python train.py --arch="mlp_mixer" --model="sound classifier" --dataset="acted Russian speech (Dusha)" --train_examples=26041 --gain_aug_db=6 --time_shift_ms=50 --n_mels=64 --hop_length=320 --input="log_mel" --spec_augment=false --win_length=512 --targets=["emotion"] --num_classes=4 --norm="layernorm" --norm_position="pre" --hidden_act="gelu_tanh" --mlp_ratio=2 --parallel_block=false --inner_norm=false --patch_size=[16, 8] --layers=14 --width=160 --loss="binary_cross_entropy" --head_dropout=0.1 --init="trunc_normal_002" --residual_init="none" --optimizer="adamw" --learning_rate=0.0022 --beta1=0.9 --beta2=0.999 --eps=1e-10 --max_grad_norm=3.0 --ema_decay=0.99 --max_steps=7600 --batch_size=512 --epochs=149.4 --lr_schedule="cosine" --final_lr_fraction=0 --warmup_steps=1520 --weight_decay=0.5
Rows from block 6 of a small sound classifier, named by matrix and row number. Rows with one number belong to one neuron. Each number is 200 + 30 x the weight over its row's rms, rounded and kept within 0 to 999. All counts start at 0.
After each neuron's rows are labels from the 100 clips, of 14848, where the neuron reaches its highest value: "strongest on" is what is common among them; "band" is the frequency band that holds the peak. Only what is clearly more common there than usual is listed. The data: acted Russian speech (Dusha). In brackets: how many of the 100, against the usual share in percent.
# fc1: MLP up (model.blocks.6.mlp.fc1.weight, 320x160), inputs 0-79
# fc2: MLP down (model.blocks.6.mlp.fc2.weight, 160x320, transposed), outputs 0-79

fc1.55,232,237,188,135,176,175,230,202,190,183,233,237,243,158,218,216,209,173,193,202,150,185,221,165,212,227,162,158,206,253,252,141,128,155,214,198,201,235,185,185,168,168,163,203,235,197,190,203,232,200,236,182,202,211,165,241,218,244,187,232,228,204,209,135,172,160,217,232,207,214,200,192,227,200,160,283,192,200,172,177
fc2.55,190,189,219,191,198,178,211,218,224,194,208,175,140,200,177,199,191,188,195,199,226,247,227,230,159,219,233,170,154,210,218,213,111,199,235,231,214,206,229,151,183,190,170,221,188,246,172,202,194,194,217,216,232,228,214,211,236,224,213,162,146,223,157,219,206,203,198,213,197,181,237,143,234,214,130,202,176,200,199,231
strongest on: emotion: positive (50 vs 18.6)
band: 250 to 500 Hz (100 vs 25)

fc1.16,207,231,190,127,167,208,188,193,198,186,185,201,197,216,171,234,174,168,195,188,149,222,218,174,195,225,124,164,203,199,311,108,175,160,169,218,202,240,229,197,185,197,190,197,184,197,174,216,198,182,210,153,246,242,179,182,210,201,194,215,185,248,176,174,205,197,201,216,237,200,153,229,220,198,219,245,203,202,184,154
fc2.16,200,150,222,227,194,154,214,238,220,207,168,167,182,201,228,199,172,189,197,227,191,228,209,211,180,232,208,154,209,145,221,167,172,212,203,239,197,197,224,202,185,194,170,240,191,207,142,233,179,188,202,212,215,221,207,209,202,204,183,149,163,211,186,237,174,221,188,223,187,171,160,224,224,225,130,210,177,227,151,233
strongest on: emotion: positive (67 vs 18.6)
band: 250 to 500 Hz (100 vs 25)

fc1.184,223,265,191,256,153,198,197,176,261,254,283,159,289,222,223,196,204,151,166,195,204,190,222,220,151,225,203,166,237,231,206,150,181,182,197,227,180,201,192,220,190,182,158,219,182,191,175,201,212,192,239,145,203,257,207,156,153,240,210,233,214,184,220,199,193,168,222,192,274,156,174,195,271,216,130,224,221,180,234,193
fc2.184,201,212,163,192,224,197,213,198,184,154,244,201,202,229,195,211,169,183,220,235,228,209,210,177,227,210,249,184,163,237,216,202,223,216,205,184,210,208,235,186,156,139,178,223,208,213,180,224,166,140,209,284,195,163,141,252,189,250,242,215,178,177,208,191,178,251,211,197,246,184,168,197,205,198,193,201,220,128,216,204
strongest on: emotion: positive (39 vs 18.6)
band: 250 to 500 Hz (54 vs 25)

fc1.208,205,111,199,198,218,214,191,193,187,245,257,140,253,208,212,199,204,199,155,223,195,199,206,215,211,205,198,178,224,197,208,161,210,164,188,238,175,160,183,198,180,205,205,182,210,181,152,193,222,239,287,175,234,168,223,206,196,257,237,199,214,140,221,199,178,200,138,211,245,229,184,216,206,216,196,255,240,180,160,161
fc2.208,212,224,213,248,201,233,169,191,247,197,206,117,264,224,260,221,176,229,230,223,201,191,234,184,192,139,215,173,184,248,230,200,187,176,165,219,232,197,251,230,232,189,247,198,229,231,191,207,180,223,197,216,220,222,167,243,211,205,239,200,120,217,225,235,232,210,189,218,177,202,141,218,165,204,135,187,164,235,200,188
strongest on: emotion: positive (55 vs 18.6)
band: 250 to 500 Hz (76 vs 25)

fc1.217,180,209,261,130,222,201,188,220,209,243,232,222,251,194,182,202,218,163,210,200,209,219,195,151,246,198,160,159,208,215,224,156,219,206,178,208,193,151,215,177,145,187,195,199,188,190,194,202,232,203,161,195,226,234,145,169,203,183,261,205,160,195,196,201,180,133,217,206,181,233,190,187,197,206,214,215,229,260,197,216
fc2.217,124,171,203,224,206,215,154,165,202,233,219,230,166,181,236,205,149,185,204,172,172,217,251,251,212,181,161,211,207,212,246,250,195,195,232,203,210,216,216,190,186,208,212,271,172,199,184,211,225,187,173,159,189,206,220,227,226,223,201,241,251,226,209,184,170,162,151,181,227,198,152,185,247,188,210,224,210,194,166,235
strongest on: emotion: positive (44 vs 18.6)
band: 250 to 500 Hz (97 vs 25)

fc1.274,218,225,197,147,154,198,239,150,162,228,218,220,215,234,253,200,207,186,213,237,218,194,251,217,156,266,155,149,169,199,246,191,234,164,225,207,186,193,229,235,199,186,222,200,196,182,183,222,195,191,160,201,172,195,174,139,192,188,179,238,164,181,227,203,247,131,214,214,210,200,195,202,169,245,232,237,161,210,219,194
fc2.274,173,201,202,170,240,179,158,237,200,250,169,229,190,199,192,187,203,163,243,175,188,282,162,215,187,131,201,163,219,235,206,236,228,190,169,213,166,203,241,215,172,199,223,220,182,223,199,207,229,235,217,185,193,162,226,185,230,220,215,226,215,165,217,192,184,182,170,192,155,180,173,275,193,199,205,246,203,204,199,232
strongest on: emotion: positive (44 vs 18.6)
band: 250 to 500 Hz (84 vs 25)

fc1.248,227,185,220,198,193,203,186,202,217,184,220,206,210,186,182,250,181,190,205,232,200,183,219,197,170,240,220,225,222,229,171,202,228,178,184,195,259,189,244,252,196,206,207,157,154,191,209,204,241,171,185,185,163,176,210,197,193,233,202,165,205,215,192,182,173,184,206,204,217,224,162,241,175,161,173,246,199,185,245,221
fc2.248,192,254,207,178,177,152,207,214,163,165,218,222,161,202,268,179,183,213,194,219,207,198,160,162,199,198,163,179,225,168,197,149,201,191,217,163,186,233,172,195,229,211,163,189,262,245,213,183,217,215,217,248,201,216,194,229,200,152,154,191,229,209,139,203,165,182,233,227,200,208,236,216,235,220,151,244,176,171,227,170
strongest on: emotion: sad (59 vs 27.4)
band: 250 to 500 Hz (59 vs 25)

fc1.264,225,190,174,227,205,229,128,152,269,180,173,217,211,171,146,153,163,191,203,164,180,198,190,200,258,154,160,237,210,214,230,198,107,245,214,227,186,171,203,194,181,212,215,230,253,191,216,177,192,195,217,173,174,190,191,222,204,195,162,177,241,213,166,212,192,236,209,142,227,206,185,179,231,210,259,163,193,187,182,215
fc2.264,208,143,241,190,249,245,182,183,173,209,228,144,196,130,178,169,225,168,196,187,186,234,199,260,186,228,224,188,197,242,213,211,193,212,200,213,175,210,207,165,219,227,211,248,166,191,115,216,238,203,192,178,216,200,210,127,212,197,218,211,204,189,200,189,263,200,163,235,186,194,237,202,216,149,211,190,244,221,179,209
strongest on: emotion: angry (45 vs 18.7)
band: 250 to 500 Hz (84 vs 25)

fc1.113,246,206,238,181,165,236,205,150,216,237,243,189,180,212,218,199,189,155,197,222,193,218,234,166,202,241,180,169,172,224,243,223,212,153,225,178,168,175,218,226,151,179,213,193,252,160,187,197,153,226,233,182,199,210,180,172,198,276,139,233,193,199,180,142,173,221,229,182,176,224,216,217,179,173,202,229,209,155,187,161
fc2.113,182,188,209,234,208,187,193,216,192,194,204,206,230,213,173,196,163,136,258,164,206,192,201,170,223,226,195,156,196,241,187,210,178,211,158,221,184,214,212,160,184,198,172,226,195,235,191,228,226,178,210,243,223,194,202,190,219,211,197,193,277,180,216,167,200,227,173,178,199,113,165,238,192,200,178,197,185,230,158,203
strongest on: emotion: positive (51 vs 18.6)
band: 250 to 500 Hz (94 vs 25)

fc1.69,235,244,191,166,192,161,245,169,179,221,173,183,240,228,209,233,173,194,169,162,159,223,198,132,197,236,172,149,191,168,280,193,201,205,195,201,189,198,229,206,190,180,243,189,194,190,169,251,197,199,181,215,185,234,204,172,204,182,156,182,210,209,256,188,258,195,236,197,189,223,185,195,161,222,233,239,186,189,194,144
fc2.69,141,189,175,148,227,150,184,214,199,200,150,244,156,190,200,193,238,205,228,167,226,227,182,207,245,148,197,174,225,124,219,263,186,182,154,241,171,219,190,178,189,173,158,203,183,207,168,241,176,213,168,228,193,190,218,229,245,219,158,182,201,189,247,174,211,207,192,235,203,230,180,208,175,223,213,238,213,225,180,229
strongest on: emotion: positive (47 vs 18.6)
band: 250 to 500 Hz (77 vs 25)