Weights of a small sound classifier.
Model: 1.64M parameters, log mel input, norm layernorm, patch size [16, 8], width 160.
Rows from block 11 of a small sound classifier, named by matrix and row number. Rows with one number belong to one neuron. Each number is 50 + 12 x the weight over its row's rms, rounded and kept within 0 to 99. All counts start at 0.
After each neuron's rows are labels from the 100 clips, of 14848, where the neuron reaches its highest value: "top examples" is what is common among them; "peak in band" is the frequency band that holds the peak. Only what is clearly more common there than usual is listed. The data: acted Russian speech (Dusha). In brackets: how many of the 100, against the usual share in percent.
# fc1: MLP up (model.blocks.11.mlp.fc1.weight, 320x160), inputs 0-159
# fc2: MLP down (model.blocks.11.mlp.fc2.weight, 160x320, transposed), outputs 0-159

fc1.290:52 63 43 65 41 42 39 60 53 25 56 44 53 75 53 54 51 28 55 51 64 53 49 42 51 73 66 33 66 61 65 23 58 47 30 52 54 70 51 40 41 47 48 43 43 57 43 63 51 53 41 54 45 66 60 45 34 42 78 65 56 64 48 59 29 58 77 46 49 60 47 45 56 67 27 41 53 50 51 47 42 39 40 57 67 45 56 31 67 39 68 78 38 46 53 46 46 36 88 34 55 47 51 51 40 53 37 49 61 56 36 53 49 53 37 47 41 54 58 44 51 45 45 17 72 34 71 74 42 48 44 50 53 52 29 50 56 54 51 67 61 35 46 59 45 59 35 43 57 49 29 43 43 47 39 47 76 60 52 50
fc2.290:56 27 68 48 67 44 59 56 53 58 61 31 38 72 70 33 64 77 39 38 26 56 37 52 62 68 72 48 43 45 32 56 40 42 37 44 37 49 49 67 39 54 58 46 40 64 52 54 52 32 63 44 54 28 63 60 61 61 52 36 48 49 37 60 44 43 68 40 50 68 38 34 45 58 51 56 57 33 49 35 55 71 50 42 56 62 37 27 25 64 65 43 49 56 41 44 53 72 55 43 47 60 37 52 49 58 55 50 47 55 68 46 60 41 50 59 41 43 48 55 61 36 41 51 44 48 45 46 68 45 47 37 56 30 71 48 63 62 61 57 61 42 20 41 28 46 76 51 52 61 62 27 56 53 68 67 49 73 54 56
top examples: emotion: positive (55 vs 18.6)
peak in band: 250 to 500 Hz (69 vs 25)

fc1.279:55 50 50 45 34 65 49 61 28 57 76 48 63 44 57 54 37 38 35 57 41 50 45 44 48 52 49 15 61 61 42 48 38 31 43 50 56 54 48 67 34 60 54 55 57 51 44 51 66 64 54 61 59 44 71 55 39 60 50 58 50 40 45 33 50 60 67 52 80 40 64 50 35 49 47 53 77 50 50 44 50 50 75 76 49 58 49 47 28 44 44 68 46 64 32 57 48 48 72 54 56 52 54 53 47 38 64 58 45 66 31 74 45 77 59 44 36 46 61 58 34 66 61 52 66 45 39 54 40 46 76 48 37 36 67 61 36 62 38 35 32 34 56 66 46 31 70 39 24 61 48 39 41 55 49 46 57 55 55 42
fc2.279:61 52 59 58 45 61 37 58 52 39 49 38 25 44 37 40 46 60 45 32 67 46 47 82 54 50 30 71 40 31 46 66 63 46 46 41 60 58 50 59 45 57 63 50 53 49 47 33 46 41 55 46 40 58 64 38 45 53 66 42 68 73 55 50 69 60 20 65 44 21 30 55 48 45 45 54 46 47 38 45 56 64 46 39 41 57 48 52 56 44 49 34 32 53 79 46 81 33 51 63 41 38 50 44 68 69 58 43 34 51 38 26 63 43 52 70 39 32 60 46 43 54 23 70 44 44 69 45 60 64 61 35 44 62 54 54 33 41 49 44 57 59 56 42 57 56 54 59 36 52 57 30 52 45 68 66 41 62 50 63
top examples: emotion: sad (57 vs 27.4)
peak in band: 2000 to 4000 Hz (81 vs 25)

fc1.252:49 57 38 58 53 48 47 57 54 48 37 69 64 44 45 65 51 32 65 78 47 63 51 62 55 64 61 56 52 40 27 29 63 68 60 56 64 45 67 35 46 50 53 49 60 45 38 58 51 42 63 42 30 43 29 26 44 45 44 51 58 27 47 38 30 66 48 33 53 45 55 55 50 70 57 33 56 48 40 49 47 22 49 16 51 46 64 37 44 47 58 77 47 46 58 38 55 41 49 24 55 43 52 69 50 66 35 53 36 53 28 59 34 39 62 57 55 52 63 46 47 76 59 59 48 66 52 52 19 39 57 53 21 49 36 64 67 60 55 53 53 68 52 65 67 54 39 45 47 41 46 45 59 53 41 45 48 34 54 38
fc2.252:61 59 74 45 55 55 36 50 51 52 44 50 57 37 48 38 60 68 42 53 27 41 42 59 52 37 36 60 59 39 33 47 59 53 47 40 38 42 60 69 76 49 48 44 66 58 63 52 33 69 38 56 40 63 56 59 48 30 48 42 41 54 53 61 58 44 63 51 67 60 38 43 52 44 49 66 51 43 47 37 36 64 60 59 51 27 10 46 63 62 31 58 50 45 61 70 45 47 32 47 47 69 39 45 15 49 32 53 71 40 40 36 47 74 65 60 36 65 57 44 51 38 39 37 41 62 37 74 44 47 28 35 59 59 53 62 23 51 54 55 36 60 69 24 48 61 46 54 38 47 43 47 48 46 44 50 37 50 58 54
top examples: emotion: neutral (66 vs 35.4)
peak in band: 250 to 500 Hz (78 vs 25)

fc1.286:35 66 62 59 39 49 51 30 39 66 33 44 45 63 63 53 58 57 70 50 57 62 45 52 43 60 52 38 34 64 69 55 35 53 59 56 48 46 30 39 50 44 81 46 68 44 39 36 59 46 47 33 56 57 39 49 52 78 41 39 32 49 58 56 47 28 47 42 49 65 53 50 39 53 40 62 60 37 66 67 77 43 27 69 48 70 36 47 43 76 17 77 41 64 60 44 64 38 47 46 42 60 46 51 43 64 63 37 61 45 38 72 54 69 66 43 39 41 57 53 39 43 35 36 56 52 49 63 39 50 25 49 41 69 49 53 60 60 36 56 51 40 43 61 59 44 38 57 54 40 67 55 48 47 45 42 48 46 73 51
fc2.286:53 30 38 42 37 39 44 49 36 33 78 38 42 61 42 48 37 65 55 47 38 43 50 45 54 40 35 38 80 74 45 64 52 40 41 32 54 67 41 54 54 48 21 53 39 49 37 51 35 58 51 49 29 48 37 56 55 30 39 63 80 49 39 60 48 45 38 26 39 56 55 46 67 48 52 31 48 64 55 50 56 21 29 67 63 61 56 57 76 34 59 42 42 55 45 63 59 32 52 54 63 46 43 63 37 35 52 55 48 67 45 52 42 32 41 58 61 43 51 48 54 68 46 32 53 36 63 43 50 47 62 33 78 56 43 58 47 47 39 63 63 53 48 52 45 36 60 55 54 51 58 63 62 64 27 65 32 40 60 48
top examples: emotion: positive (42 vs 18.6)
peak in band: 2000 to 4000 Hz (63 vs 25)

fc1.300:65 50 44 38 46 56 59 58 50 31 44 60 57 57 50 58 54 38 27 64 50 48 53 66 73 60 77 35 61 58 71 27 53 37 53 50 46 41 55 59 37 40 45 50 38 47 30 68 52 53 58 48 44 51 63 42 55 59 33 56 38 41 21 58 60 61 54 47 68 39 58 34 61 59 61 20 30 62 41 48 38 68 31 44 37 30 38 41 41 43 57 25 56 55 47 19 36 54 76 70 51 53 51 62 66 58 37 49 62 46 57 27 53 44 58 48 53 43 35 49 54 42 49 54 62 44 40 39 61 58 46 78 27 43 30 56 64 56 43 34 57 43 45 69 68 60 42 65 44 43 50 66 38 56 55 51 43 44 46 48
fc2.300:51 45 47 31 52 29 52 68 39 49 50 34 60 44 57 46 55 56 65 80 49 51 46 54 62 33 32 49 72 67 40 26 57 47 46 63 35 52 58 50 48 56 35 65 59 54 49 73 51 40 34 63 37 41 32 56 59 41 46 62 53 54 60 49 52 67 49 10 45 70 62 66 49 50 45 45 48 56 63 32 58 52 37 34 22 53 59 50 30 50 53 50 36 31 52 59 30 42 51 46 61 55 45 54 60 62 57 31 60 60 47 64 65 39 32 50 56 44 47 55 52 75 61 47 42 48 67 55 50 45 76 52 50 47 57 39 43 45 40 49 33 66 27 63 47 39 53 35 42 52 37 29 71 22 64 44 38 45 36 51
top examples: emotion: positive (61 vs 18.6)
peak in band: 250 to 500 Hz (52 vs 25)

fc1.17:61 63 53 42 63 54 38 49 55 56 55 40 58 55 66 60 39 52 45 61 53 38 54 44 49 68 79 42 57 50 39 67 44 38 42 40 53 48 43 34 47 54 37 48 50 45 21 66 58 42 60 43 57 43 59 50 26 69 58 52 68 39 52 70 55 45 51 53 51 33 57 54 41 56 37 57 62 61 54 51 32 51 68 58 47 65 66 61 45 49 61 40 48 70 35 38 51 47 83 46 46 73 40 99 42 39 57 35 41 63 38 58 35 66 35 49 35 29 55 53 54 59 43 45 50 39 50 59 36 50 56 58 33 53 68 61 65 73 77 49 65 36 41 53 45 70 46 53 48 57 47 59 25 29 48 52 37 37 43 52
fc2.17:81 41 14 68 43 33 37 37 56 75 39 56 36 50 57 44 57 51 63 47 49 54 36 63 42 63 48 77 60 50 43 45 40 42 63 28 30 60 56 58 45 35 63 52 56 68 51 42 47 47 69 45 55 51 20 60 56 58 57 43 41 37 52 50 66 49 58 35 50 50 31 40 26 53 56 49 40 61 34 41 57 46 43 65 54 66 45 36 86 50 55 40 46 61 56 40 72 62 55 71 43 46 41 47 56 41 54 58 32 70 53 37 42 52 52 55 38 48 65 50 52 49 38 49 66 47 44 49 62 50 59 25 37 67 30 40 71 43 43 50 47 61 46 60 37 56 54 38 78 62 35 50 47 60 60 51 45 40 62 40
top examples: emotion: sad (58 vs 27.4)
peak in band: 2000 to 4000 Hz (95 vs 25)

fc1.43:61 38 46 55 28 56 32 29 68 53 64 73 41 60 45 62 42 64 37 71 54 46 69 50 55 81 63 28 61 56 43 30 41 52 45 66 58 68 61 54 52 59 61 30 44 69 35 47 72 59 54 39 32 44 48 60 37 58 65 72 41 63 53 42 53 41 40 72 48 25 58 63 68 44 37 56 48 57 42 35 36 48 30 51 33 59 53 46 46 56 43 45 40 46 36 41 17 42 56 47 55 61 56 70 31 60 54 39 45 50 51 59 52 49 63 52 49 61 50 47 54 59 77 58 59 34 74 36 47 65 60 57 46 58 39 54 26 52 61 58 45 52 43 54 37 62 60 46 58 51 45 58 40 46 35 50 72 44 36 39
fc2.43:34 30 44 68 26 52 42 48 39 56 44 45 58 56 59 53 54 59 52 50 59 54 44 66 50 52 58 66 62 40 40 60 60 51 57 28 48 48 32 44 36 45 41 48 78 37 40 39 43 37 56 32 68 45 62 62 58 62 56 29 41 36 47 60 60 57 42 40 44 41 49 45 58 41 49 46 45 42 46 49 61 27 44 55 77 75 52 29 48 58 50 47 58 56 65 58 54 44 57 53 38 55 58 52 54 54 55 59 40 31 60 75 30 52 31 44 42 49 61 45 33 48 39 69 58 73 68 56 50 28 44 49 36 77 57 61 61 60 45 54 54 73 51 59 45 61 54 44 40 53 36 45 77 38 94 47 41 27 58 57
top examples: emotion: angry (49 vs 18.7)
peak in band: 2000 to 4000 Hz (50 vs 25)

fc1.260:61 24 49 66 36 62 34 55 38 67 58 43 52 44 45 67 40 48 46 55 68 56 63 69 31 52 61 22 59 55 30 21 48 47 50 63 63 49 36 54 50 64 72 38 56 41 45 58 75 59 58 38 27 40 37 32 47 57 61 43 51 46 47 26 47 60 57 45 50 43 55 56 79 67 51 42 60 57 37 49 41 70 61 62 44 49 54 44 71 80 27 53 35 57 63 42 58 52 43 53 45 60 53 42 37 38 43 42 70 42 48 41 69 65 52 57 59 48 39 65 61 36 34 53 61 51 55 44 47 56 43 38 37 51 57 28 33 62 46 54 35 61 49 60 43 48 68 48 57 63 53 46 54 25 53 62 68 47 35 32
fc2.260:36 37 43 56 54 64 26 45 48 53 53 49 44 74 40 26 31 47 51 23 42 71 55 44 56 63 51 62 45 70 63 77 51 63 51 68 49 39 43 50 62 59 47 71 64 46 41 29 58 32 59 38 57 63 57 64 66 68 61 36 46 78 42 62 43 43 34 44 41 44 39 39 52 41 47 53 46 57 48 71 45 39 40 40 70 41 56 60 34 31 26 33 44 27 51 62 63 52 50 37 51 42 59 27 45 50 56 56 55 62 67 50 42 50 43 41 70 47 50 46 71 46 54 46 50 72 57 46 31 72 26 49 43 35 41 73 48 46 57 57 66 56 60 28 42 64 51 43 50 55 50 48 55 57 54 44 40 64 57 63
top examples: emotion: angry (61 vs 18.7)
peak in band: 2000 to 4000 Hz (73 vs 25)

fc1.302:60 49 57 29 40 60 60 38 27 39 64 58 38 47 60 70 32 49 42 63 38 55 52 47 73 45 67 52 52 67 62 32 38 44 48 69 43 48 62 61 51 46 62 36 55 48 38 43 73 49 56 52 34 39 49 50 48 39 41 54 54 43 69 43 39 76 42 68 46 28 46 54 62 49 61 33 62 78 49 61 20 64 63 73 46 48 51 56 56 65 48 73 50 48 51 44 45 53 53 57 59 59 45 67 42 17 43 49 47 59 41 41 31 43 50 36 50 47 38 63 59 43 50 43 57 46 67 53 69 53 65 59 42 60 76 52 65 61 45 41 26 54 35 29 33 50 60 54 44 59 37 34 67 27 50 67 47 39 43 40
fc2.302:55 38 29 72 41 51 58 73 55 58 33 29 47 44 35 53 53 37 64 51 54 66 53 47 59 80 53 50 40 58 55 41 46 45 69 54 53 58 51 28 31 60 48 70 43 38 38 49 60 64 54 38 59 68 68 51 51 70 50 67 34 37 41 60 56 55 46 45 61 39 50 51 43 54 47 35 34 59 41 61 48 52 45 48 47 40 66 56 45 55 48 36 60 46 46 39 44 35 62 58 29 33 45 51 56 78 55 47 50 29 52 39 56 33 51 52 55 34 60 52 41 59 42 56 58 55 61 33 48 68 65 90 40 51 28 47 80 55 20 56 77 53 50 59 60 68 43 46 45 38 58 45 30 59 51 48 74 46 40 42
top examples: emotion: angry (58 vs 18.7)
peak in band: 2000 to 4000 Hz (54 vs 25)

fc1.35:58 46 24 56 52 35 68 59 64 46 59 54 47 74 32 55 24 41 43 54 46 34 56 41 42 57 57 54 56 77 69 43 50 54 54 55 57 37 81 59 40 57 75 48 46 56 41 46 56 54 54 31 45 60 39 33 46 78 58 54 42 31 50 51 45 60 56 38 50 50 56 31 68 38 31 32 35 61 55 38 31 30 39 29 58 38 48 52 43 49 47 53 67 35 27 44 46 45 52 46 58 55 58 42 54 51 56 63 53 40 47 72 32 42 52 64 47 40 55 51 55 56 44 18 63 51 51 67 38 47 60 59 43 52 42 54 65 74 64 37 55 64 58 29 46 67 60 60 31 36 38 47 40 39 57 28 62 70 52 38
fc2.35:47 56 43 53 66 54 57 50 44 47 34 60 55 51 65 45 57 71 61 58 61 60 38 64 46 30 56 33 56 54 31 50 55 60 58 53 24 67 76 50 62 67 58 49 58 74 24 60 52 53 23 54 69 61 53 55 61 47 46 42 33 65 24 63 54 36 67 62 51 66 36 57 40 51 46 67 43 59 48 34 34 62 49 60 39 43 49 57 37 60 46 64 36 49 54 55 40 62 37 32 48 63 41 45 39 36 42 34 46 36 52 39 52 39 51 57 57 47 39 32 60 27 50 66 47 57 23 37 44 60 29 50 47 55 49 79 39 43 59 43 65 42 33 42 26 43 38 59 58 44 48 56 54 50 24 71 68 61 36 60
top examples: emotion: neutral (77 vs 35.4)
peak in band: 1000 to 2000 Hz (64 vs 25)

fc1.22:77 46 56 58 61 36 48 34 62 57 57 34 70 59 49 60 45 32 48 57 63 50 55 51 57 43 58 35 63 75 41 54 50 62 37 56 55 38 55 43 43 45 50 30 74 42 45 45 47 61 39 33 75 53 42 36 48 46 71 45 39 46 51 59 40 37 57 33 50 57 67 43 37 58 49 38 48 52 43 62 41 51 43 20 55 35 31 60 57 46 57 50 52 25 28 28 75 40 67 34 64 53 59 54 43 36 53 71 46 63 34 37 37 57 52 57 29 37 65 65 50 60 46 28 69 62 61 57 51 52 54 47 53 60 50 62 49 67 48 50 43 51 28 38 65 61 42 54 54 48 42 85 22 55 66 56 49 43 64 48
fc2.22:44 56 49 50 49 38 71 43 33 47 66 52 52 61 42 42 72 75 52 38 35 70 51 55 20 65 36 68 66 52 45 40 41 59 46 50 33 35 64 59 43 54 51 66 49 56 49 54 68 60 51 57 57 43 60 67 68 40 43 59 40 47 39 27 53 39 42 79 44 32 30 46 46 38 49 67 49 61 52 41 71 45 50 54 42 48 53 59 38 45 52 46 41 82 56 62 54 31 53 47 66 62 48 44 71 44 49 55 53 37 50 27 49 38 60 27 45 49 42 23 70 53 36 50 49 36 52 42 56 53 24 70 58 76 40 51 57 57 36 56 37 59 51 51 37 44 38 48 47 48 42 58 35 51 39 55 62 82 59 40
top examples: emotion: positive (62 vs 18.6)
peak in band: 2000 to 4000 Hz (87 vs 25)

fc1.93:66 45 34 64 53 48 48 36 70 66 62 78 70 50 59 46 56 41 53 61 51 20 44 52 70 63 49 35 40 71 49 56 56 51 60 42 43 38 38 70 50 34 71 44 64 41 48 48 52 32 45 50 37 48 42 44 55 59 36 38 37 38 46 48 48 41 30 49 47 62 66 47 40 66 41 47 25 31 38 69 71 59 74 40 48 44 26 34 65 52 44 63 46 47 48 33 67 33 39 34 58 64 46 44 61 65 55 60 49 57 41 45 58 59 56 45 44 46 60 65 41 41 46 57 69 53 44 49 52 43 22 42 38 61 65 50 58 74 28 42 63 66 38 34 67 55 42 59 59 28 64 50 37 62 60 58 51 49 62 42
fc2.93:46 43 65 35 53 47 37 52 22 36 52 38 55 39 41 70 29 58 56 34 47 68 49 56 25 37 54 41 51 61 49 62 50 40 49 43 58 54 62 41 54 65 33 63 55 60 36 50 53 44 33 49 55 50 34 63 50 24 76 62 73 83 35 39 63 61 52 71 39 59 45 52 22 37 50 63 36 50 61 41 64 39 43 59 55 49 52 76 47 48 51 51 50 47 46 61 45 39 46 67 58 49 47 57 47 55 61 50 52 60 52 44 51 49 51 46 58 55 36 50 71 55 63 43 56 35 61 40 36 47 71 33 79 62 45 45 18 28 72 59 59 57 37 38 40 32 33 46 45 48 40 48 52 38 29 48 65 58 53 43
top examples: emotion: positive (62 vs 18.6)
peak in band: 2000 to 4000 Hz (75 vs 25)

fc1.126:51 57 57 61 51 42 59 53 58 62 68 42 48 58 45 45 51 40 70 74 42 56 44 59 50 60 75 39 56 85 54 62 47 43 45 59 49 32 55 48 42 28 44 34 61 50 40 39 51 47 47 62 62 62 43 37 70 67 59 52 39 61 24 64 43 60 56 39 69 34 46 24 57 53 44 25 42 41 34 56 46 43 38 70 53 46 34 46 42 79 54 37 56 54 49 35 66 33 67 49 62 55 58 45 54 62 47 48 50 40 45 64 60 49 51 43 65 49 43 44 46 53 73 43 59 68 57 44 28 50 40 66 24 63 23 69 60 67 47 57 69 57 41 62 51 48 39 65 43 34 48 64 53 69 39 36 45 62 55 29
fc2.126:49 46 57 40 43 43 60 55 47 62 52 42 73 24 55 37 60 68 49 51 37 40 57 70 61 36 37 54 65 51 55 54 65 66 50 52 47 43 64 41 52 48 42 65 50 53 53 65 59 26 35 59 30 40 45 68 45 42 75 49 72 50 46 43 51 52 42 17 25 59 62 64 67 32 48 59 59 50 64 44 43 59 48 33 49 57 32 50 31 52 45 65 37 34 51 78 31 39 48 31 60 46 43 44 23 45 40 48 57 48 50 53 53 58 26 50 61 59 58 46 54 66 48 58 34 48 54 61 46 46 61 43 52 41 74 38 37 55 43 59 51 64 34 52 30 39 49 32 20 52 35 46 64 34 81 52 49 59 49 58
top examples: emotion: neutral (79 vs 35.4)
peak in band: 2000 to 4000 Hz (69 vs 25)

fc1.201:66 41 44 69 51 52 46 34 50 40 34 66 50 42 74 47 54 47 42 45 41 62 40 50 38 42 39 40 24 62 42 59 45 41 69 56 44 51 35 66 55 26 65 42 69 34 57 35 55 64 42 47 53 61 55 65 50 58 38 34 60 53 50 51 41 40 42 50 34 42 56 42 58 81 51 63 59 76 45 59 36 50 51 48 34 28 53 42 58 57 51 40 54 48 63 21 25 61 76 65 67 62 53 48 46 50 34 43 74 62 44 35 38 82 54 51 51 44 49 73 61 42 63 53 57 38 43 55 53 29 63 57 47 47 65 54 58 47 48 42 45 36 52 67 39 46 41 46 57 59 22 49 34 64 65 66 67 43 46 54
fc2.201:38 52 72 22 52 38 38 52 58 38 70 60 46 40 41 50 65 55 66 40 64 39 55 39 31 68 56 60 47 41 55 50 59 75 28 42 57 26 46 42 46 67 34 53 56 57 54 75 67 36 46 54 55 59 58 36 37 43 53 69 33 47 38 63 56 54 30 44 45 56 41 42 50 63 60 55 55 41 57 54 62 35 67 38 45 36 55 59 42 46 61 46 55 72 37 46 72 45 53 42 66 48 64 69 47 76 44 63 36 34 43 64 67 32 23 61 45 50 38 52 38 32 51 60 45 54 48 36 41 59 64 45 62 52 31 37 42 53 63 54 66 31 45 36 33 40 35 61 29 63 40 42 62 36 39 42 54 33 46 48
top examples: emotion: angry (39 vs 18.7)
peak in band: 2000 to 4000 Hz (75 vs 25)

fc1.123:64 40 38 61 50 46 61 44 66 55 36 56 54 43 14 75 45 29 45 60 62 53 43 55 67 71 88 30 51 52 51 29 47 67 40 56 62 58 46 49 50 50 39 43 61 52 28 60 61 58 64 44 51 34 56 59 39 40 55 53 41 48 57 50 63 48 61 28 53 30 42 41 48 55 66 48 62 60 64 57 45 46 28 26 45 33 52 60 51 51 58 58 35 42 55 38 62 75 65 51 56 40 24 36 48 53 54 70 56 68 37 31 66 56 66 47 44 42 56 57 47 61 40 25 47 54 55 48 56 57 34 65 42 54 53 49 67 77 70 38 53 30 48 59 47 51 49 33 48 40 37 59 36 61 60 56 61 58 43 45
fc2.123:40 65 50 43 60 19 62 59 56 58 55 30 58 65 53 20 30 49 51 38 37 45 62 33 50 44 55 52 48 57 45 38 52 45 63 41 17 49 41 44 54 36 67 56 47 53 65 35 38 58 65 64 69 41 65 64 60 72 45 44 65 59 58 53 45 53 40 56 61 59 40 45 41 34 47 50 57 35 55 41 48 37 55 41 43 44 68 49 47 35 62 44 41 51 68 50 48 50 45 27 36 73 39 29 59 50 46 43 54 53 37 60 53 42 56 47 36 55 61 55 48 68 53 69 65 61 59 38 71 53 47 64 52 73 42 71 35 33 31 51 10 62 58 53 61 57 54 44 72 47 72 46 61 41 58 54 40 60 49 35
top examples: emotion: neutral (62 vs 35.4)
peak in band: 2000 to 4000 Hz (63 vs 25)